A small sound classifier, trained from scratch: activation gelu, 149.1 epochs.
Rows from block 3 of a small sound classifier, named by matrix and row number. Rows with one number within an expert belong to one neuron, the router's apart. Each number is 500 + 40 x the weight over its row's rms, rounded and kept within 0 to 999. All counts start at 0. Numbers have three digits each. After the name is the row's rms in percent of the matrix's.
After each expert's rows are labels from the 100 clips, of 14848, where the router gives the expert most weight on average: "top examples" is what is common among them. Only what is clearly more common there than usual is listed. The data: read English sentences (LibriTTS-R). In brackets: how many of the 100, against the usual share in percent.
# router: router (model.blocks.3.mlp.router.weight, 8x256, trained with AdamW), inputs 172-255
# up: expert up (model.blocks.3.mlp.up, 8x128x256), inputs 172-255
# down: expert down (model.blocks.3.mlp.down, 8x256x128, transposed), outputs 172-255

# expert 1
router.1 078:450467449470481445509479407521501494499428475566448511560487469482523486456493496452480518492411507503540492468564615569545373536563467503474547551554493529506503542535575574534503545560452543534490490526503521519508534493476517508524533539485557471517
up.1 018:499493499600504501501501491491493503505500499644501502504501517486500566592512516530597566500492499476448499521500498471490457497501494500493564495500500466509483496509509505500500508498499513501529584503500492490507500504499493499516460502493502500499
down.1 023:500500500736500500500499500500498500500500500501500500500501421500500500562500498438595403595499497500506451331500494500500500500500500500500506500500500500499499500500500500500500500500500500500500500500500500500500510511500500500680473500500500500500
up.3 009:498504497457499499499477500502498498496503502495491508498501498505513488485425490495534493470505508497519503501501496732501500499499528500499496595501500467498518500499503500500500499499502507499473516497500499498498502504503510500581525499500501500500
down.3 017:500500500471500500500500500500501500500500500223500500500500498500500500515500500499494467500474504500495531502500501500500500500500500500500500500500500500500500500500500500500500500500500500500500500500500500500500437512500500500499502500499500500500
up.10 293:500500501524500500499500502502499506500499500520500501501497621487503500561491494362529501502499501502506499459492503495511500501498367502499518498500500500502496498499500503500500500500499503500500503500500500501502503506502499500498512501497499502500
down.10 325:500500500497500500500500500500502500500500500499500500500500658500500500538500500514521486456517461500517499519500500500500500500500500500500486500500500500500500500500500500500500500500500500500500500500500500500500500500500500500763551500500500500500
up.11 066:501499517483487502504495502464519521523493489736496506502494422552484480512579497450386478582502498501536498517491504458482501502502484499500415501500503512504516497487500503500500510503509512495507487494501501500500448460511503500659534504503508501516
down.11 066:500499500370500500500501500500515500500500500472500500500500532499500501524500498644393482433531633501520562521500501500500500500500500500500500500500500500501499500500500500500500500501500500500500500500500500498498585508498500500509473500498500500500
up.13 019:498512499498489499500500495530514502497499501500502532483498498348511517357472481499503477466497483429506500484505493536496503509498492488501505472504499571625528494500504494501500500513502505492488378494495483503507500498495525498438526500501485501500
down.13 023:500500500428500500500500500500496501500500500415500500500494596496500496490500502410488523380549470502476613648500502500500500500500500500500458500500500499500500500500499500500500500500500500500501500500500501500500511465500500500612483500500500500500
up.19 507:500500501496500500500500500502502493501499500499500500501501490507500500466492498367500503503480500500497501496500498506500500500502499500501503498500500493493501499504500500500500499500501501500510501499500500500500500501500500500380516500500500501502
down.19 505:500500500507500500500500500500500500500500500506500500500500501500500500555500500558719570498411506500503544507500499500500500500500500500500499500500500500500500500500500500500500500500500500500500500500500500500500499501500500500501099500500500500500
up.25 048:511518498580500498497497524495410507497510500524501507507497541574538487462484493492493577547536518538538514433494497564500506503498567500494495552501495508481458509475499485498501486501511499499510504509500498500487474452496487497420355501469497501483
down.25 049:500500500533500501500498501500504502498500500458501500500497562506500499437500504571293632516499495502543522587500521500500500501500504500501516501500500500523504500500500500500500500500500500500500499501500500501501494551500500499482540500499500500500
up.26 028:500490490464503500500501493537489495484498500490503499500495447481526500930537517449433500546514511522503507441499484458493525505502499499500484528501493495466486508511499500500501507507509466495603500587500504498503496499495500500480458505505503500485
down.26 024:501501500413500500500499500500503507501500500501500500500500557497500499403500500748455510497593388500494499539500500501501500500500499500500521501500500499503501500500500500500500501501500500500502499500500500500501776627500500500523472499500500500500
up.27 051:501506540421508509500487497501487511502506491599493522491503565444479508382515505581430500571461485475494476479509490431511488487505502500491504414494497499509496504499501495500500512501500500493463467450499482494501500528508488485529661503511511500497
down.27 059:503501500465500500500500500500479496501502500556501500500500489493500500629500500351472548175512535500586501543500505500500500499500501500500476497500500500493500500500499500500500500497500500500500500500500500500498443500500499500561391499498500500500
up.33 194:499499502524503498500559500490495496500501499479499500499503533512504507636508500525731513513499500502513507594514506498500500497500501502499500499500500506503500496500502500500501497498494500499485500490500493498498499492500500505520494500497481500500
down.33 181:500500500562500500500500500500499500500500500502500500500500541500500500398500500374486497740563486500508401535500501500500500500500500500500501501500500500493500500500500500500500500500500500500500500500500501500500499496500500500504490500500500500500
top examples: voice: male (95 vs 48)

# expert 6
router.6 103:470504487452473527479490528421525462567479468477530475537513432514486484468581497470558527501518486526479538387439448587525486585447511492515512518477542513461513485486489518517484513483435544479450502538495589488493565423499433476470513522461505510524
up.0 045:500499492500500500495460631499494501505500500488500500505498527392500478531399501500506478483517517512524500525504500509505492497498495495492503508497499496449498504504500494498500502500501496500508499508500507497500502508494499497534420503503503505500
down.0 047:485500500472500501499505500502559503499500501505501501500501498516502500530500494415493592817453469500483525456500499499500500503500494500500519507500498500500500500500502500500498497502500500500500500498500497499488549507499499499436481500487500499500
up.6 038:501503514450497506503490498494443519497496496493505511499509513482497495444303494164480512597463477489491490503500501502510486502511511511501492479505507515580543494490500504500499490500503506509497506520500507500513500544509537499462642499503504500503
down.6 028:505500499495500500503497500498504477511502500473502500500500471485500500477500489568519533471685529499508455424500502496500500500501502499500493500500501502483500500500500500500500500499500500500500500505500503499507499481495500500484561500505500500500
up.7 045:499490513508505507504516500504520506498477502507485493498495553497529495495510556536558649499505498499519529513500500519473520506507497509525533430506499490537496487518500500502500488495501498501512458488500483502484500530507502504462527501515500498502
down.7 057:501500500505500500500498500500499498500500500503500500500500506500500499782500501480458249298409446497507534526499496500500500501500501500500502503500500501497502500500500500500500500500500500500499500500500499500500390497500500499538392501500500500500
up.11 211:500501515503500500500497503499496507503500500259502500500500489488494498502454500506484512501615500497496502455500498501501501496500500500500489443499500446502498501498499500500500499500502499501502495499500496498501499396499502501555448501504501500500
down.11 224:500500500810500500500499500500500500500500500500500500500500501500500500765500501494171478397471536501529497510500500500500500500500500500500492499500500500500500500500500500500500500500500500500500500500500500500500462503500500500376463500499500500500
up.21 078:500500500477498501505508496506494504487497500551505499487501574497501486507522501504492505512519508497484535506502486513506500498500501490499483488501496470505488498517502507500501507498499498500481508506501492503502491496498497509531335504502499500501
down.21 112:500500500489500500500500500498505501501500500490500500500501513500500500999500498594464511499468518500500488560500500500499500500500499500500493500500500501499496500499500500500500500500500500500500500499500500500500498482500500500410327500498500500500
up.22 331:500500502528500501500498504502497500501500499495501496501500508496500491405498500491416502517504504502469486478495486484500501500499501501499499501500500501501499499500499499500500500500500500500501429507500517500499502500500500499493479499501519500503
down.22 360:500500500664500500500500500500499500500500500499500500500500528500500500513500500498547579530519501500504521504500500500500500500500500500500500500500500500500500500500500500500500500500500500500500500500500500500500503501500500500498334500499500500500
up.23 192:497500499535500499500501498495511494502502500446493503501502475524500507485506496502617527551614518507509507502499500508497499501497501500500522507500499519505501499499501493500497498501500503500501499484499495500499498418498496499523499500503502501501
down.23 192:500500500468500500500500500500500500500500500499500500500500500500500500973500500513267439320497500500502502464500499500500500500500499500500501500500500500499500500500500500500500500500500500500500500500500500500500510504500500500553493500500500500500
up.26 185:503499502298500501502501500501503504500500500619502503502499193434509490605508504486799485498498502504506504544499495514499502504501503503500488490500501393496494501500502503500500495500500498501426504496500499500500503506499489499533695499499496500501
down.26 171:500500500558500500500500500500502502500500500481500500500500498502500500514500501604499464484343552500505550474500502500500500500500500500500507500500500500499500500500500500500500500501500500500500500500500499500500449499500500500488499500500500500500
up.27 005:499500503529501501500501497502594498500506503502503503498501498498000497540474495494558501507489500492500499496495497497500499500501501499500495496499500499504500502499502499499500505502499502500500500503500500501501500505500500501457501500500501501499
down.27 011:500500500499500500500500500500500500500500500500500500500500431500500500500500500499500498500501501500502500500500500500500500500500500500500500500500500500500500500500500500500500500500500500500500500500500500500500500501500500500499499500500500500500
up.32 266:500505496503500498500501498500500473498498500507498500500500849511500499664516517568637496469500498490501497498500501499500499500501493500501502501499500508394489494528499499500499498500498501501500552498500503500500515539497502500866512500502502501497
down.32 263:500500500903500500500500500500500501500500500500500500500500532501500500487500500499551536538503491500499509524500499500500500500500500500500502499500500500502500500500500500500500500500500500500500500500500500500500503504500500500551545500503500500500
top examples: voice: female (88 vs 52)

# expert 4
router.4 100:520527442585514486556480580479555604499558518520520528504488492512544509542508475591433485479535545549503516532517545487463502490500458462495476512490528466544500523508477423475537510497545482496500497516488499462556400512470511487489522542447471489465
up.1 049:498504504510502502498770519482533507504500495475509501505504507499504512496495493510494517536502515507481483519498495482489494499499495506506498506501502495509531516494500497500499502493499499500404493505498544498492498494496500501529504500501502499493
down.1 052:502494499521500500500499500504459502499500500455500500500495571498500499462500501390501479495395508501520495754501505500499500500500498500503574499500501500502499500500500500500501500501500500500501501500500499500506460560500500501486407501500500500500
up.4 011:500500499489500500501499499500500500500500499500500498500500498497493500498498500504501500493500500501497497500498499497502499500500500498501500513500500502500483507499501498500500499501505500500500504499500500500500499498500501500000497501502501500500
down.4 016:500500500808500500500500500500501500500500500507500500500500497500500500500500500500501504502502513500500640492500500500500500500500500500500499500500500500500500500500500500500500500500500500500500500500500500500500499493500500500498502500500500500500
up.9 191:501500501478496499500497501487504500500504499522500502495501514513473476458494495588413501548492535537498497539501504489502505500499509502499504498500500506506497499496498500500501500500501503500653411502500498503503500581501500498502524501507501500506
down.9 172:500500500492500500500500500500500500500500500503500500500500504499500500434500500484632435543507497500506501557500500500500500500500500500500500500500500500500500500500500500500500500499500500500500500500500501500500460501500500500484492500499500500500
up.11 199:500495498506499499500501475510499499500497500458500498501499329498501497550502496503498496501504501500492503512500495491500499500499499500501489501500500418499510550503500500500500508500506496498515521502500497499502500347500501502504489501505496500502
down.11 147:500500500520500500500500500500502500500500500502500500500500509500500500504500500478472502498442499500555511504500543500500500500500500500500500500500500500499500500500500500500500500500500500500500500500500500500500724496500500500498444500503500500500
up.15 134:500500489507499500498500501502506506503500500496501492494500468504505499543538512489441499284499494502518482502483506524507496496497504497499499403498499499504499496497499496501500502504500499498517445478500512499497506526500504498451495499502501501500
down.15 140:500500500489500500500500500500497499500500500502500500500500473497500499272500500486612502614300446500494499493499499500500500500500500500500491501500500500500500500500500500500500500499500500500500500500500500500500464498500500500446477500500500500500
up.23 300:503502568531500500499500498512501501491504500496501502500500381499507499799494499500466490480478496497502501501500499499501499501500512500498498500499500517501511502496500495500500490500498499501256503493500499500498499500500499499447493500500500500500
down.23 242:500500500596500500500500500500501500500500500499500500500500392501500500605500500498520550501262506500500501491500500500500500500500500500500502500500500500500500500500500500500500500500500500500500500500500500500500496227500500500508508500499500500500
up.28 071:500499498391501501500501499491509516499505502504499500497497685501498498497597500491504503516516514496507486495492491494498500500498481508497484496500495361485479511498501499499500503505502500495436514493500503499499500444496496500436567500509501501498
down.28 050:499499501758501501501500500498498497499500500698500501500500543500499497528500499721474514431433504500559618416500494500500499498499496500500491499500499499447495500501500500500499499492500500500500502495500501500497514546500499500480516498481500500500
up.32 240:500500495502497500501504499502496498500499500494501515499499494503454470489495501547540500503518503500496512557500503500500499500501503514501497508500500500502502500501500497500499499499503499501502504504500498500501503513500500500493401500502500500500
down.32 142:499499501511500500500501500500500499501500500497500500500500496500500500501500500334394488369462494499501471503500498500500500500500500500501510500500500500500500500500500500500500500500500500500500500499500499500499507513500500501527223500500500500500
up.33 125:499500495640505508500496503501498492480498504512500500507500423540520499408497508498511510484502501494588505479500500501520500495498500496502574496499496503442525502501500499500500496497500508496228498537501501501500475464498506501437446499490504500497
down.33 129:500500500215500500500501500500500503500500500491500500500500570500500500595500501552473488528452497500499495475500500500500500500500500500500495500500500500499500500500500500500500499500500500500500500499500500500499343501500500500499778500500500500500
up.34 054:494500501533503503495506510489584511512501503510516501502499504495505473387457490476511614614494501500497519488499455514504503502495490503499486449499500499484500493499499512500501496501502510500439304574500498500502504513503476501820671500509494504500
down.34 073:503498500488500500500500500500498500501500500492500500499500576501500498496500500525515454492489514500502486525500498500500500500500500500500509502500500500500501500501500500500500500499500500500501500500500495500500508502499500500556485500504500500499
top examples: voice: female (87 vs 52)

# expert 5
router.5 103:584482495577517483520521518566424543443529555406571479490499588510472442523477574529481501456521566471520480490514550446508531503523516485513437454460477449457523509472510471485539493538520495546484493458509457512446565569537484493473489512489497487484
up.2 079:498508500501501500495511484500505467493501500568501497489498427512493504518486451508563523461500500357495500499505501497501504498500494511500515498498501427485505624512493504500502504497490495504490494513502498506503489497495505500483465499513495501505
down.2 075:502500500659500500501495500500500500502501499507499499500501508512499500499500528513514366495494556498520491555500496500500500500500500500499496500500500501464499500500500500500500500500500500500500500500500500500501555718503499499480521499473501500500
up.3 138:498500499650500499500505510481511516502504506501499501499500339506501504497464499522557496503527496500538507506491501500501502500507503497499488499499500512592494503496500493498499508500498499498521494499499500500498501497498500501165601499502525496499
down.3 124:500500500636500499499499500501500499498499500336500500500499501496500501497500500533507896685454514500502496620500501500500500500500493500500522499500500500499501500500499500500499500501500500500499500500501498500499515509502500500382516500504500500500
up.4 254:500500499484499498500505500501496502500500500364500501503500546500502504499501503499564510535497501499505499500502503497500500500500499498500469480500500504507501501501500498500501500501502501501776501500500500500502499509501501501494502500501495500501
down.4 303:500500500808500500500500500500499499500500500524500500500500521500500500492500500501612529492508466500498496507500498500500500500500500500500502500500500500499500500500500500500500500500500500500500500500500500500500502479500500500645494500499500500500
up.6 130:500499500490500497500502497502509499521495498497501504498500551506505492704506508491459503470497496505501508500500494505498505502501501504504477493500501460575503508502502501501500506503502497499502503482500500500500501496502499501606498496506498500500
down.6 138:500501500509500500500500500500497502500501501500500500500500506505500500672500500514740464470483437501467473506500501500500500500500502500500491500500500500499500500500500500500500500500500500500500500497500500500497506501501500500423526499502500500500
up.18 133:498500504497500501500505504484488499498501498488502501500501595480491499516501511506550502497503500500506500524501501503503501498501615506500504499500499488504500500505503498500501503502501505498366497492500504501502492500499501501513637501500494500497
down.18 146:499500500449500500500500500500501502500500500508500500500499488499500500501500500518494598517511495500532495383500501500500500500500500500500501499500500500503502500500500500500500500500500500500500500500500500500500507498500501500499403499502500500500
up.20 216:500500500516500501496510501497505502499501500507499501499499522501505524356497501500904519503497487495499499490483499500498499500496501498499507505500499500548497496499499498500500501500500500497490499500499499499501494488499508501506483500498499499499
down.20 296:500500500589500500500501500500500501500500500551500500500500517500500500502500500479029502529779525500505500571500500500500500501500499500500500500500500500499500500500500500500500500500500500500500500500500500500500460501500500500500452500501500500500
up.23 113:501503502505499493500515488501487500500503500369500498496498637514520503587501514552499519476473498478486489522508503494504479500499493507497636498501499502484615503505501507500498501500499501500487483508500504503498513513497497505977532502501495500497
down.23 109:499500500471500500500500500499498502500500500461500500500499497496500499512500500490670501600691550501500511465500506499500499501500500500500356500500500500497501500500500500500499500500500500500500500501500499499500528500500500500460397500490500500500
up.27 229:501500510579500500500500505502447503501500499417500500503501476501477499496421498440492500501334499498508500498499500501502501504505499499499504500500500507500506500501500501500501501500500500499500495519500501499500501498501500501499561500500500500503
down.27 153:500500500498500500500499500500498498500500500499500500500500528504500502541500502616432588605546509500492526564500501500500500499500502500500505500500500500501500500500500500500500500500500500500500500499500500500501512503501500500511543500501500500500
up.30 192:499501527503500500500497497500495505495508500499500499500500503498505501589496478454511524500507517506570496517500510474500501500501508501500515513500500504501512502493500495500499497499501500500487497470500503500497499494500503500492466500498499500499
down.30 140:498500500597500500500500500501502499500500500485500500500501687503500500500500500529496498491490509500487451510500496500500500499500499500500498500500500500475500500500500500500500500500500500500500500499500499500500493499501500500542317500480500500500
up.34 288:500502498499500500499500500504500500500484500492500501500501446500501530492500500262448523715499499504607497501499512500501500498500489499498510502500500500658499500499499500500500501501497500499503499507500498502497500505500561500374509500500499500502
down.34 398:500500500426500500500500500500500500500500500500500500500500498500500500496500500555427493561458512500502520500500499500500500500500501500500501499500500500500500500500500500500500500500500500500500500499500500500500498500500500500498000500503500500500
top examples: voice: male (97 vs 48)

# expert 3
router.3 115:575531583426456472494479509518463551504502532533493486496582459549528570549505454445540563480438436506510428555529482520556523486500536528495514451464487488482541461465499434480511486496471500513519467508491442499450465534517515467539524475497493477531
up.2 182:500499500497500499500500500500496500500500500519501500500499504505501499228501501500494501480503500502525501498500502524501500499500496501501499497499500493502499495503500497500500498500504500500500500499500500500503500502500499500315466501502503500499
down.2 249:500500500476500500500500500500499500500500500506500500500500496498500500311500500500911471541431495500491613499500499500500500500500500500500499500500500500500500500500500500500500500500500500500500500500500500500500486500500500500475433500500500500500
up.6 045:503502510182497499501501497495499498500513500503498503499505410491495486524501519508446498480444487498477495497500488495506495503500516501500503508500500497507518523496505498500505502500498504501463502504497501500491501576499501500478565504501494499500
down.6 041:500500500870500498500500499500504501499501500486500500500498448497500505445500499507500503508531496497509496439500498501500500500500498500500499495500500499500501500499500500500500500502500500500500500501500500500499493498499500501424636500468500500500
up.7 209:500498499497500499500502500487501500502500500451501501499498440500500499499504502480611502506503506504501501498500562511500499500500504500500509515500500500500487500498500500500500501500499500500501497502500499500499501362495499499385543500500501500499
down.7 233:500500500499500500500500500500501500500500500522500500500500520500500499447500500501603408488524502500499507566500498500500500500500500500500501501500500500499500500500500500500500500500500500500500500500500500500500521546500500500511705500500500500500
up.8 227:501499496503475499500500498498507496500500500493500499468500504508505501372500504500500537495498498501501498505500516504507499500500500365500756507500500500501500499500500500500501500500500502499501501500500500500500500501501501500502589500500500500499
down.8 154:500500500470500500500500500500493500500500500497500500500500541498500500516500500500535630511531504500493418514500500500500500500500500500500500500500500501499500500500500500500500500500500500500500500499500498500495541499500500500495371500500500500500
up.10 160:500500500576499501499500501502505480493500517495501501500500473502502500504497500512254497499503499501502502499502501196473501499500496502500504500500500501499508498500500501500500499500501498500497501494500499500499499491500500500487487499499500500500
down.10 164:500500500527500500500500500500500500500500500498500500500500498500500500475500500633499502496526514500500593505500500500500500500500501500500499500500500499498500500500500500500500500500500500500500500500500500500500575499500500500388584500500500500500
up.12 230:500500496501500502500500500509500500593500500501501500500500474500501500503500502502507502495496499502501499501502501498498499475500494500500492507500500498598493498502501500500500500500500502500502500486500502500500500492500500500501333500500501500500
down.12 241:500500500502500500500500500500498501500500500500500500500500441500500500342500500481454508517551493500500467466500500500500500500500500500500502499500500500498500500500500500500500500500500500500500500500500500500500483500500500500500194500499500500500
up.14 123:505500500497495500500502490499502499500521499445500500500499476567500497876513505628731542489434469496477498501499449481500497502499502498501512498500501499443502499500498498500500500503500502500478502500501490502500498537501501500484510500501474500501
down.14 106:499498500521500500500500500500500501499500500508500500500500232498500498609500500507248384709501513500502491372500500500500500500500501500500465500500500500525500500500500500500500500500500500500500500500500500500500497491500501500438734500499500500501
up.19 121:502500493453500500498497500500496497500502499500496498514500186502462502537495497481518499499497503501503499503506521503538499500499496503498508490500500448498497500500500499500501490500496496499501496116500505500498503503502498499435526495497494500501
down.19 087:500501500525500500500501500500502503499500500534500499500502492505500499529500500495487483517442297498493665495500486500500501500500497500500536497500500500530502500500500500500501500500500500500500501547500500500500512453501500501499486500518500500500
up.20 213:502501497318499500500498509343503500500500499487499449500500751504429501493496503519499505509508499500497498499500497493501499500348501569499476500501500501481477500499500498500500497500500483500501501282500500500500500453500499500510505500498503500498
down.20 233:499500500513500500500500500500501500500500500503500500500499497500500500544500500504519488507482502501501507598500501500500500501500500500500500500500500499499500500500500500500500500500500500500500500505500500500500593493499500500537496500500500500500
up.28 194:498500499510500500500500501500477502500500501499500501500499492492502494510499500509499498499536501498501501521500500275499499501501506491500500502500502502496497497499500500500499497500500501500504503500500354499500480437499500499504513502500504499501
down.28 146:500500500529500500500500500500501499500500500487500500500501464499501500702500500456738509354550417500504501476500497500500500500500500500500499501500500500501500500500499500500500500499500500500500500500500500500500505501500500500500616500502500500500
top examples: voice: female (95 vs 52)

# expert 7
router.7 112:494474559588528554528530502464581559519516522531462555498486523570490501570500488549476452532598499490481575504484482436442490489478499484538444514465483466487470543485465465508487499495528439475482535484489442464478469459457471540413464505500482486476
up.2 116:498500493453498498500489530500500496506503500485504500511492200479502480844505495501547493498522501519499512303475499499500506503500544497496486554499500341483503521495499499500499500501514495499493516492500523502500505498499497498282482500504499500502
down.2 131:500499500501500500500500500500500500500500500464500500500500510500500500535500501502504646523437500500505520514500502500500501500500501500500583501500500500500500500500498500500500500500500500500499500501500498500499552523500500500499515500496500500500
up.4 278:500500501505500502500501498500496498497502500474500502499500622501501501506529503467502507502501500499503498498500501503500500501501502503500500501500500502504503500499500501501500499500499499501355513504500501500500500505501501500366820500499500500497
down.4 245:500500500590500500500500500500498500500500500496501500500500494500500500449500500711504375512682566500497505493500500500500500500500500500500505501500500500499500500500501500500500500500500500500500500500500500500500502497500500500496709500497500500500
up.12 076:498500499543504501501519517497490627503500502510500503493503415537507507520497508454422494525502502502502501500502484507489504493500487502502493503502499554523501494498501503501499500500499502499467345494500518500500500490503499500141490501511499500504
down.12 110:500501499187500500499500500503499497499500500533500500500500537496500499491500499470502863487475506501501350503500500501500500500500500500500460499500500500500500500500500500500500500499500500500500500500500502500500497510500501500670514500498500500501
up.13 080:500500503491503501500522491502514490504497500522505501499502396509509509530500454501472515716514502498485525512499498515497466498499442475499504503503502503491510494507500513501500495498485492500620486703500499500493500496500498499626419499495494500497
down.13 113:500500500524500500501499500499489500500500500566500500500499381501500498515500500120492459463548515500460389552500461500500500500500499500500447500500500501501500500500501500500500500500500500500501500500500500499498447474500500500542520500498500500500
up.17 207:500502500669511500502504501514509499501500500504500505500500502503533500999434410481511504531511498500502502500492487500498499497500500484498496500500499502505501498500500499500499500500499500498489498409500502500499498497500502500462450499502497500497
down.17 207:500500500118500500500500500500501500500500500500500500500500368499500500573500501511500611471434529500482479358500501500500500500500499500500531500500500500500500500500500500500500500500500500500500500500500500500500501459500500500505493500500500500500
up.19 219:500500554497500500500500507501474499500500500500501502498500494477501499481642508602403497507463502502488512640500495502500501500500500500499500465501501443502501497501499500500500503499498506500343404458500498501498500525500501500423474499501495500502
down.19 205:500500500499500500500500500500499502500500500508500500500500498499500501501500500432498619516496495500494349517500496500500500500500501500500508500500500500500500500500500500500500500500500500500500500500500500500500495517500500500502544500499500500500
up.22 121:497503499500500500500503506509508511498496501557500501501502281499500503558500502493480336498457498499484518500500504503501495500506498502500499506502499493502448499500500506500497498497496496499590508502501501500501503493498500500287504500494500500500
down.22 147:500499500314500500500500500500501500500500500437500500500501622501500500484500500483470378501838500500495481505500500500500500500500502500500502500500500500499500500500500500500500500500500500500500500500500499500499565505500500500502501500508500500500
up.24 178:501500507603503500501522501497497503500500500472501500500500508489504536218357364490557517488472500423496498484498506508500501499499496508501500512501499496492496501500500501501501497499500504501407499469500501502500498500500499502521503498499499499499
down.24 167:500500500470500500500500500500499498500500500506500500500500506500500500346500500298811503483391435500493546487500497500500500500500500500500501499500500500498500500500500500500500500500500500500501500500500499500499510496500500500522665500500500500500
up.30 047:494500504486501500502491639501453490499500509451505497514510346585508506563511502481509563503393499496461482492509513506511502500500503499499502507501500499428459500470508503500504495500499491497485414507498512502498499446522491504363462503500523500544
down.30 060:500500500453500500500500500501490500500500500495500500500499612500498500505500499449479439469960469499504513495500499502500501500500500500500500496500500501518500500500501500500500500502500500500500500499500499499499350558501501500462499500493500500500
up.31 011:500496500499500502500500500490498499498500500495501499504500553501498734261497508508481500509499499500499500490496495499500499498500504500500499502499501497498499500500499500500500500499501499501554505498500502497498501512500499500508466500499501500499
down.31 018:500500500499500500500500500500500500500500500622500500500500500500500500505500500494498491498505451500503323621500500500500500500500500500500501500500500500499500500500500500500500500500500500500500500500500500500500499868500500500493495500497500500500
top examples: voice: male (99 vs 48)

# expert 2
router.2 079:520513518460511525513490493557481453486488507471471481420464511499458484494441462507583499510473514485476546555523521485456555508508474495494503478477500536536454485508474542493506468541503490479516460512513484591523514549494517456471456457551475477507
up.4 036:500500516508497498501474498500493500508508499499501489484494480470613499102492525381518490516480508521554505518520523509512500502506493492502535497499507496468486506512500497500499503498507488500468434505500497497496495513484488491535666492502481498494
down.4 039:500500500467498500501503500501506500501500501498501500500501481501500494617500501503492496406646531500537566459500503503499500500500507500501495499500499500506499500500500501500500500500500500500503500501500503500501486461496498500479520500493500500500
up.10 181:499502498544500502500497501508502501495499501506500501500500497501503496819494504369575506500500500506480504497500493497500499497502501504500501500499500499489496501503497499500500500500501490499503502500501499501496499511493500499413380497501502500499
down.10 191:500501500570500500500500500500501500500500500480500500500500575500500501457500499507516472337562630500499503497500500500500500499500500500500501500500500500496500500500500500500500500500500500500500500500500500500500514497500500500548678500480500500500
up.11 230:502500502521500500500515502497496499499504501411500504500501494513500499470500505447508496494501498492516498509497500492502500499500501499498499501500500509495499500495499500500501501500499546499483512503500499496501497496549499501136523499494499500499
down.11 134:500501500345500500500498500500500499501500500727500500500500497498500500795500498527572428473505522500425362511500500500500500500500500500500494500500500500502500500500500500500500500500500500500501500500500501500501227495500501500503487500500500500500
up.12 451:500500500617500500500498502498660500498500500497500500498500497505499500506498499531500503496502501502500500511499500471500499500496500500500500498500499501495493500500498498500500501500500498499500496492500502500500499501500500500500472500500502499500
down.12 352:500500500682500500500500500500500500500500500510500500500500478500500500385500500480308533501491514500499527485500501500500500500500500500500500500500500500500500500500500500500500500500500500500500500500500500500500358502500500500284517500499500500500
up.15 238:501500502489500500500498501495616502504500500505498502500501498530502500498487481577503504580518507503505505495498502493499502501500501500500500502500500498428497499498500500500500498500500491501499501480499478499499497497501472500426473500499495500500
down.15 273:500500500470500500500500500500498501500500500517500500500500495500500500482500500500396488451423434500520525531500505500500500500500500500500499500500500500501500500500500500500500500500500500500500500500500500500500566502500500500546838500500500500500
up.16 008:500499497499501501501499499498500500501500500496498500501500494510513499477520502507518497493496499497499500499499500505500501501499500501500501449499500504477497500499501505500501499500501499501523503499500500498501501500501499500489550500499501500498
down.16 012:500500500505500500500500500500500500500500500500500500500500492501500500522500500420500502501519502500491491473500500500500500500500500500500498500500500499500500500500500500500500500500500500500500500500500500500500497498500500500494498500500500500500
up.17 314:500498500382500499500500500500500494500498499502501499503501507505500478605514519493510414495503506504483501501499483502499500500501501493501496502500501492427495500501500499500500500499499494500507501500500500500500500499499499501480061500504502500500
down.17 338:500500500500500500500500500500500500500500500497500500500500586500500500357500500488918554501499498500526517526500502500500500500500501500500499500500500500500500500500500500500500500500500500500500500501500500500500496498500500500644651500499500500500
up.19 190:501500502505500502500498501498499503500500499508499499500501476501498501449524499474507286463404501499401497498494485498500502500506505531500500499499500498505500500501500499500499511499504482499496502503500500498503501501503501500572495500502507500504
down.19 158:500500500540500499500501500501500500500500500512500500500500546504500500491500506519496478489675530501522552494500508500500500500500500500500498500500500499499501500500500500500500500500500500500500500500500499500499514498500500500520598500501500500500
up.24 072:496493484449495500500495482501513506480496504546499493501502254511486506466651502530508490498477495512492503575511499534499497500509513503503501496500499519530521501506506504499494500501508503502469534476502501495500503498508499500697659500501527505521
down.24 068:499499501488500501500500500499496500499500501494499500500500357500501508526499502469492550599525618500410548492500500500500503500500497500500509503500499500501502500500501500500500500501500500500501500500500500500502270422502500498498504498500500500500
up.25 095:501502494497502503500490507512480509500497502423501500496501434578505492576503507421695496449419492496509495504503498501504501496499499504493543497499499624496500505502500498498500519500502493507508498530502529498500503434500508493501475500502505500507
down.25 137:500498500529500500500501500502503502500500501499500500500500761495500499547501505521514450497707498500495493516500499500500500502500498500500487497500500500499500500500500500500500499499500500500501500500500499500499422507500499500503509500500500500500
top examples: voice: female (100 vs 52)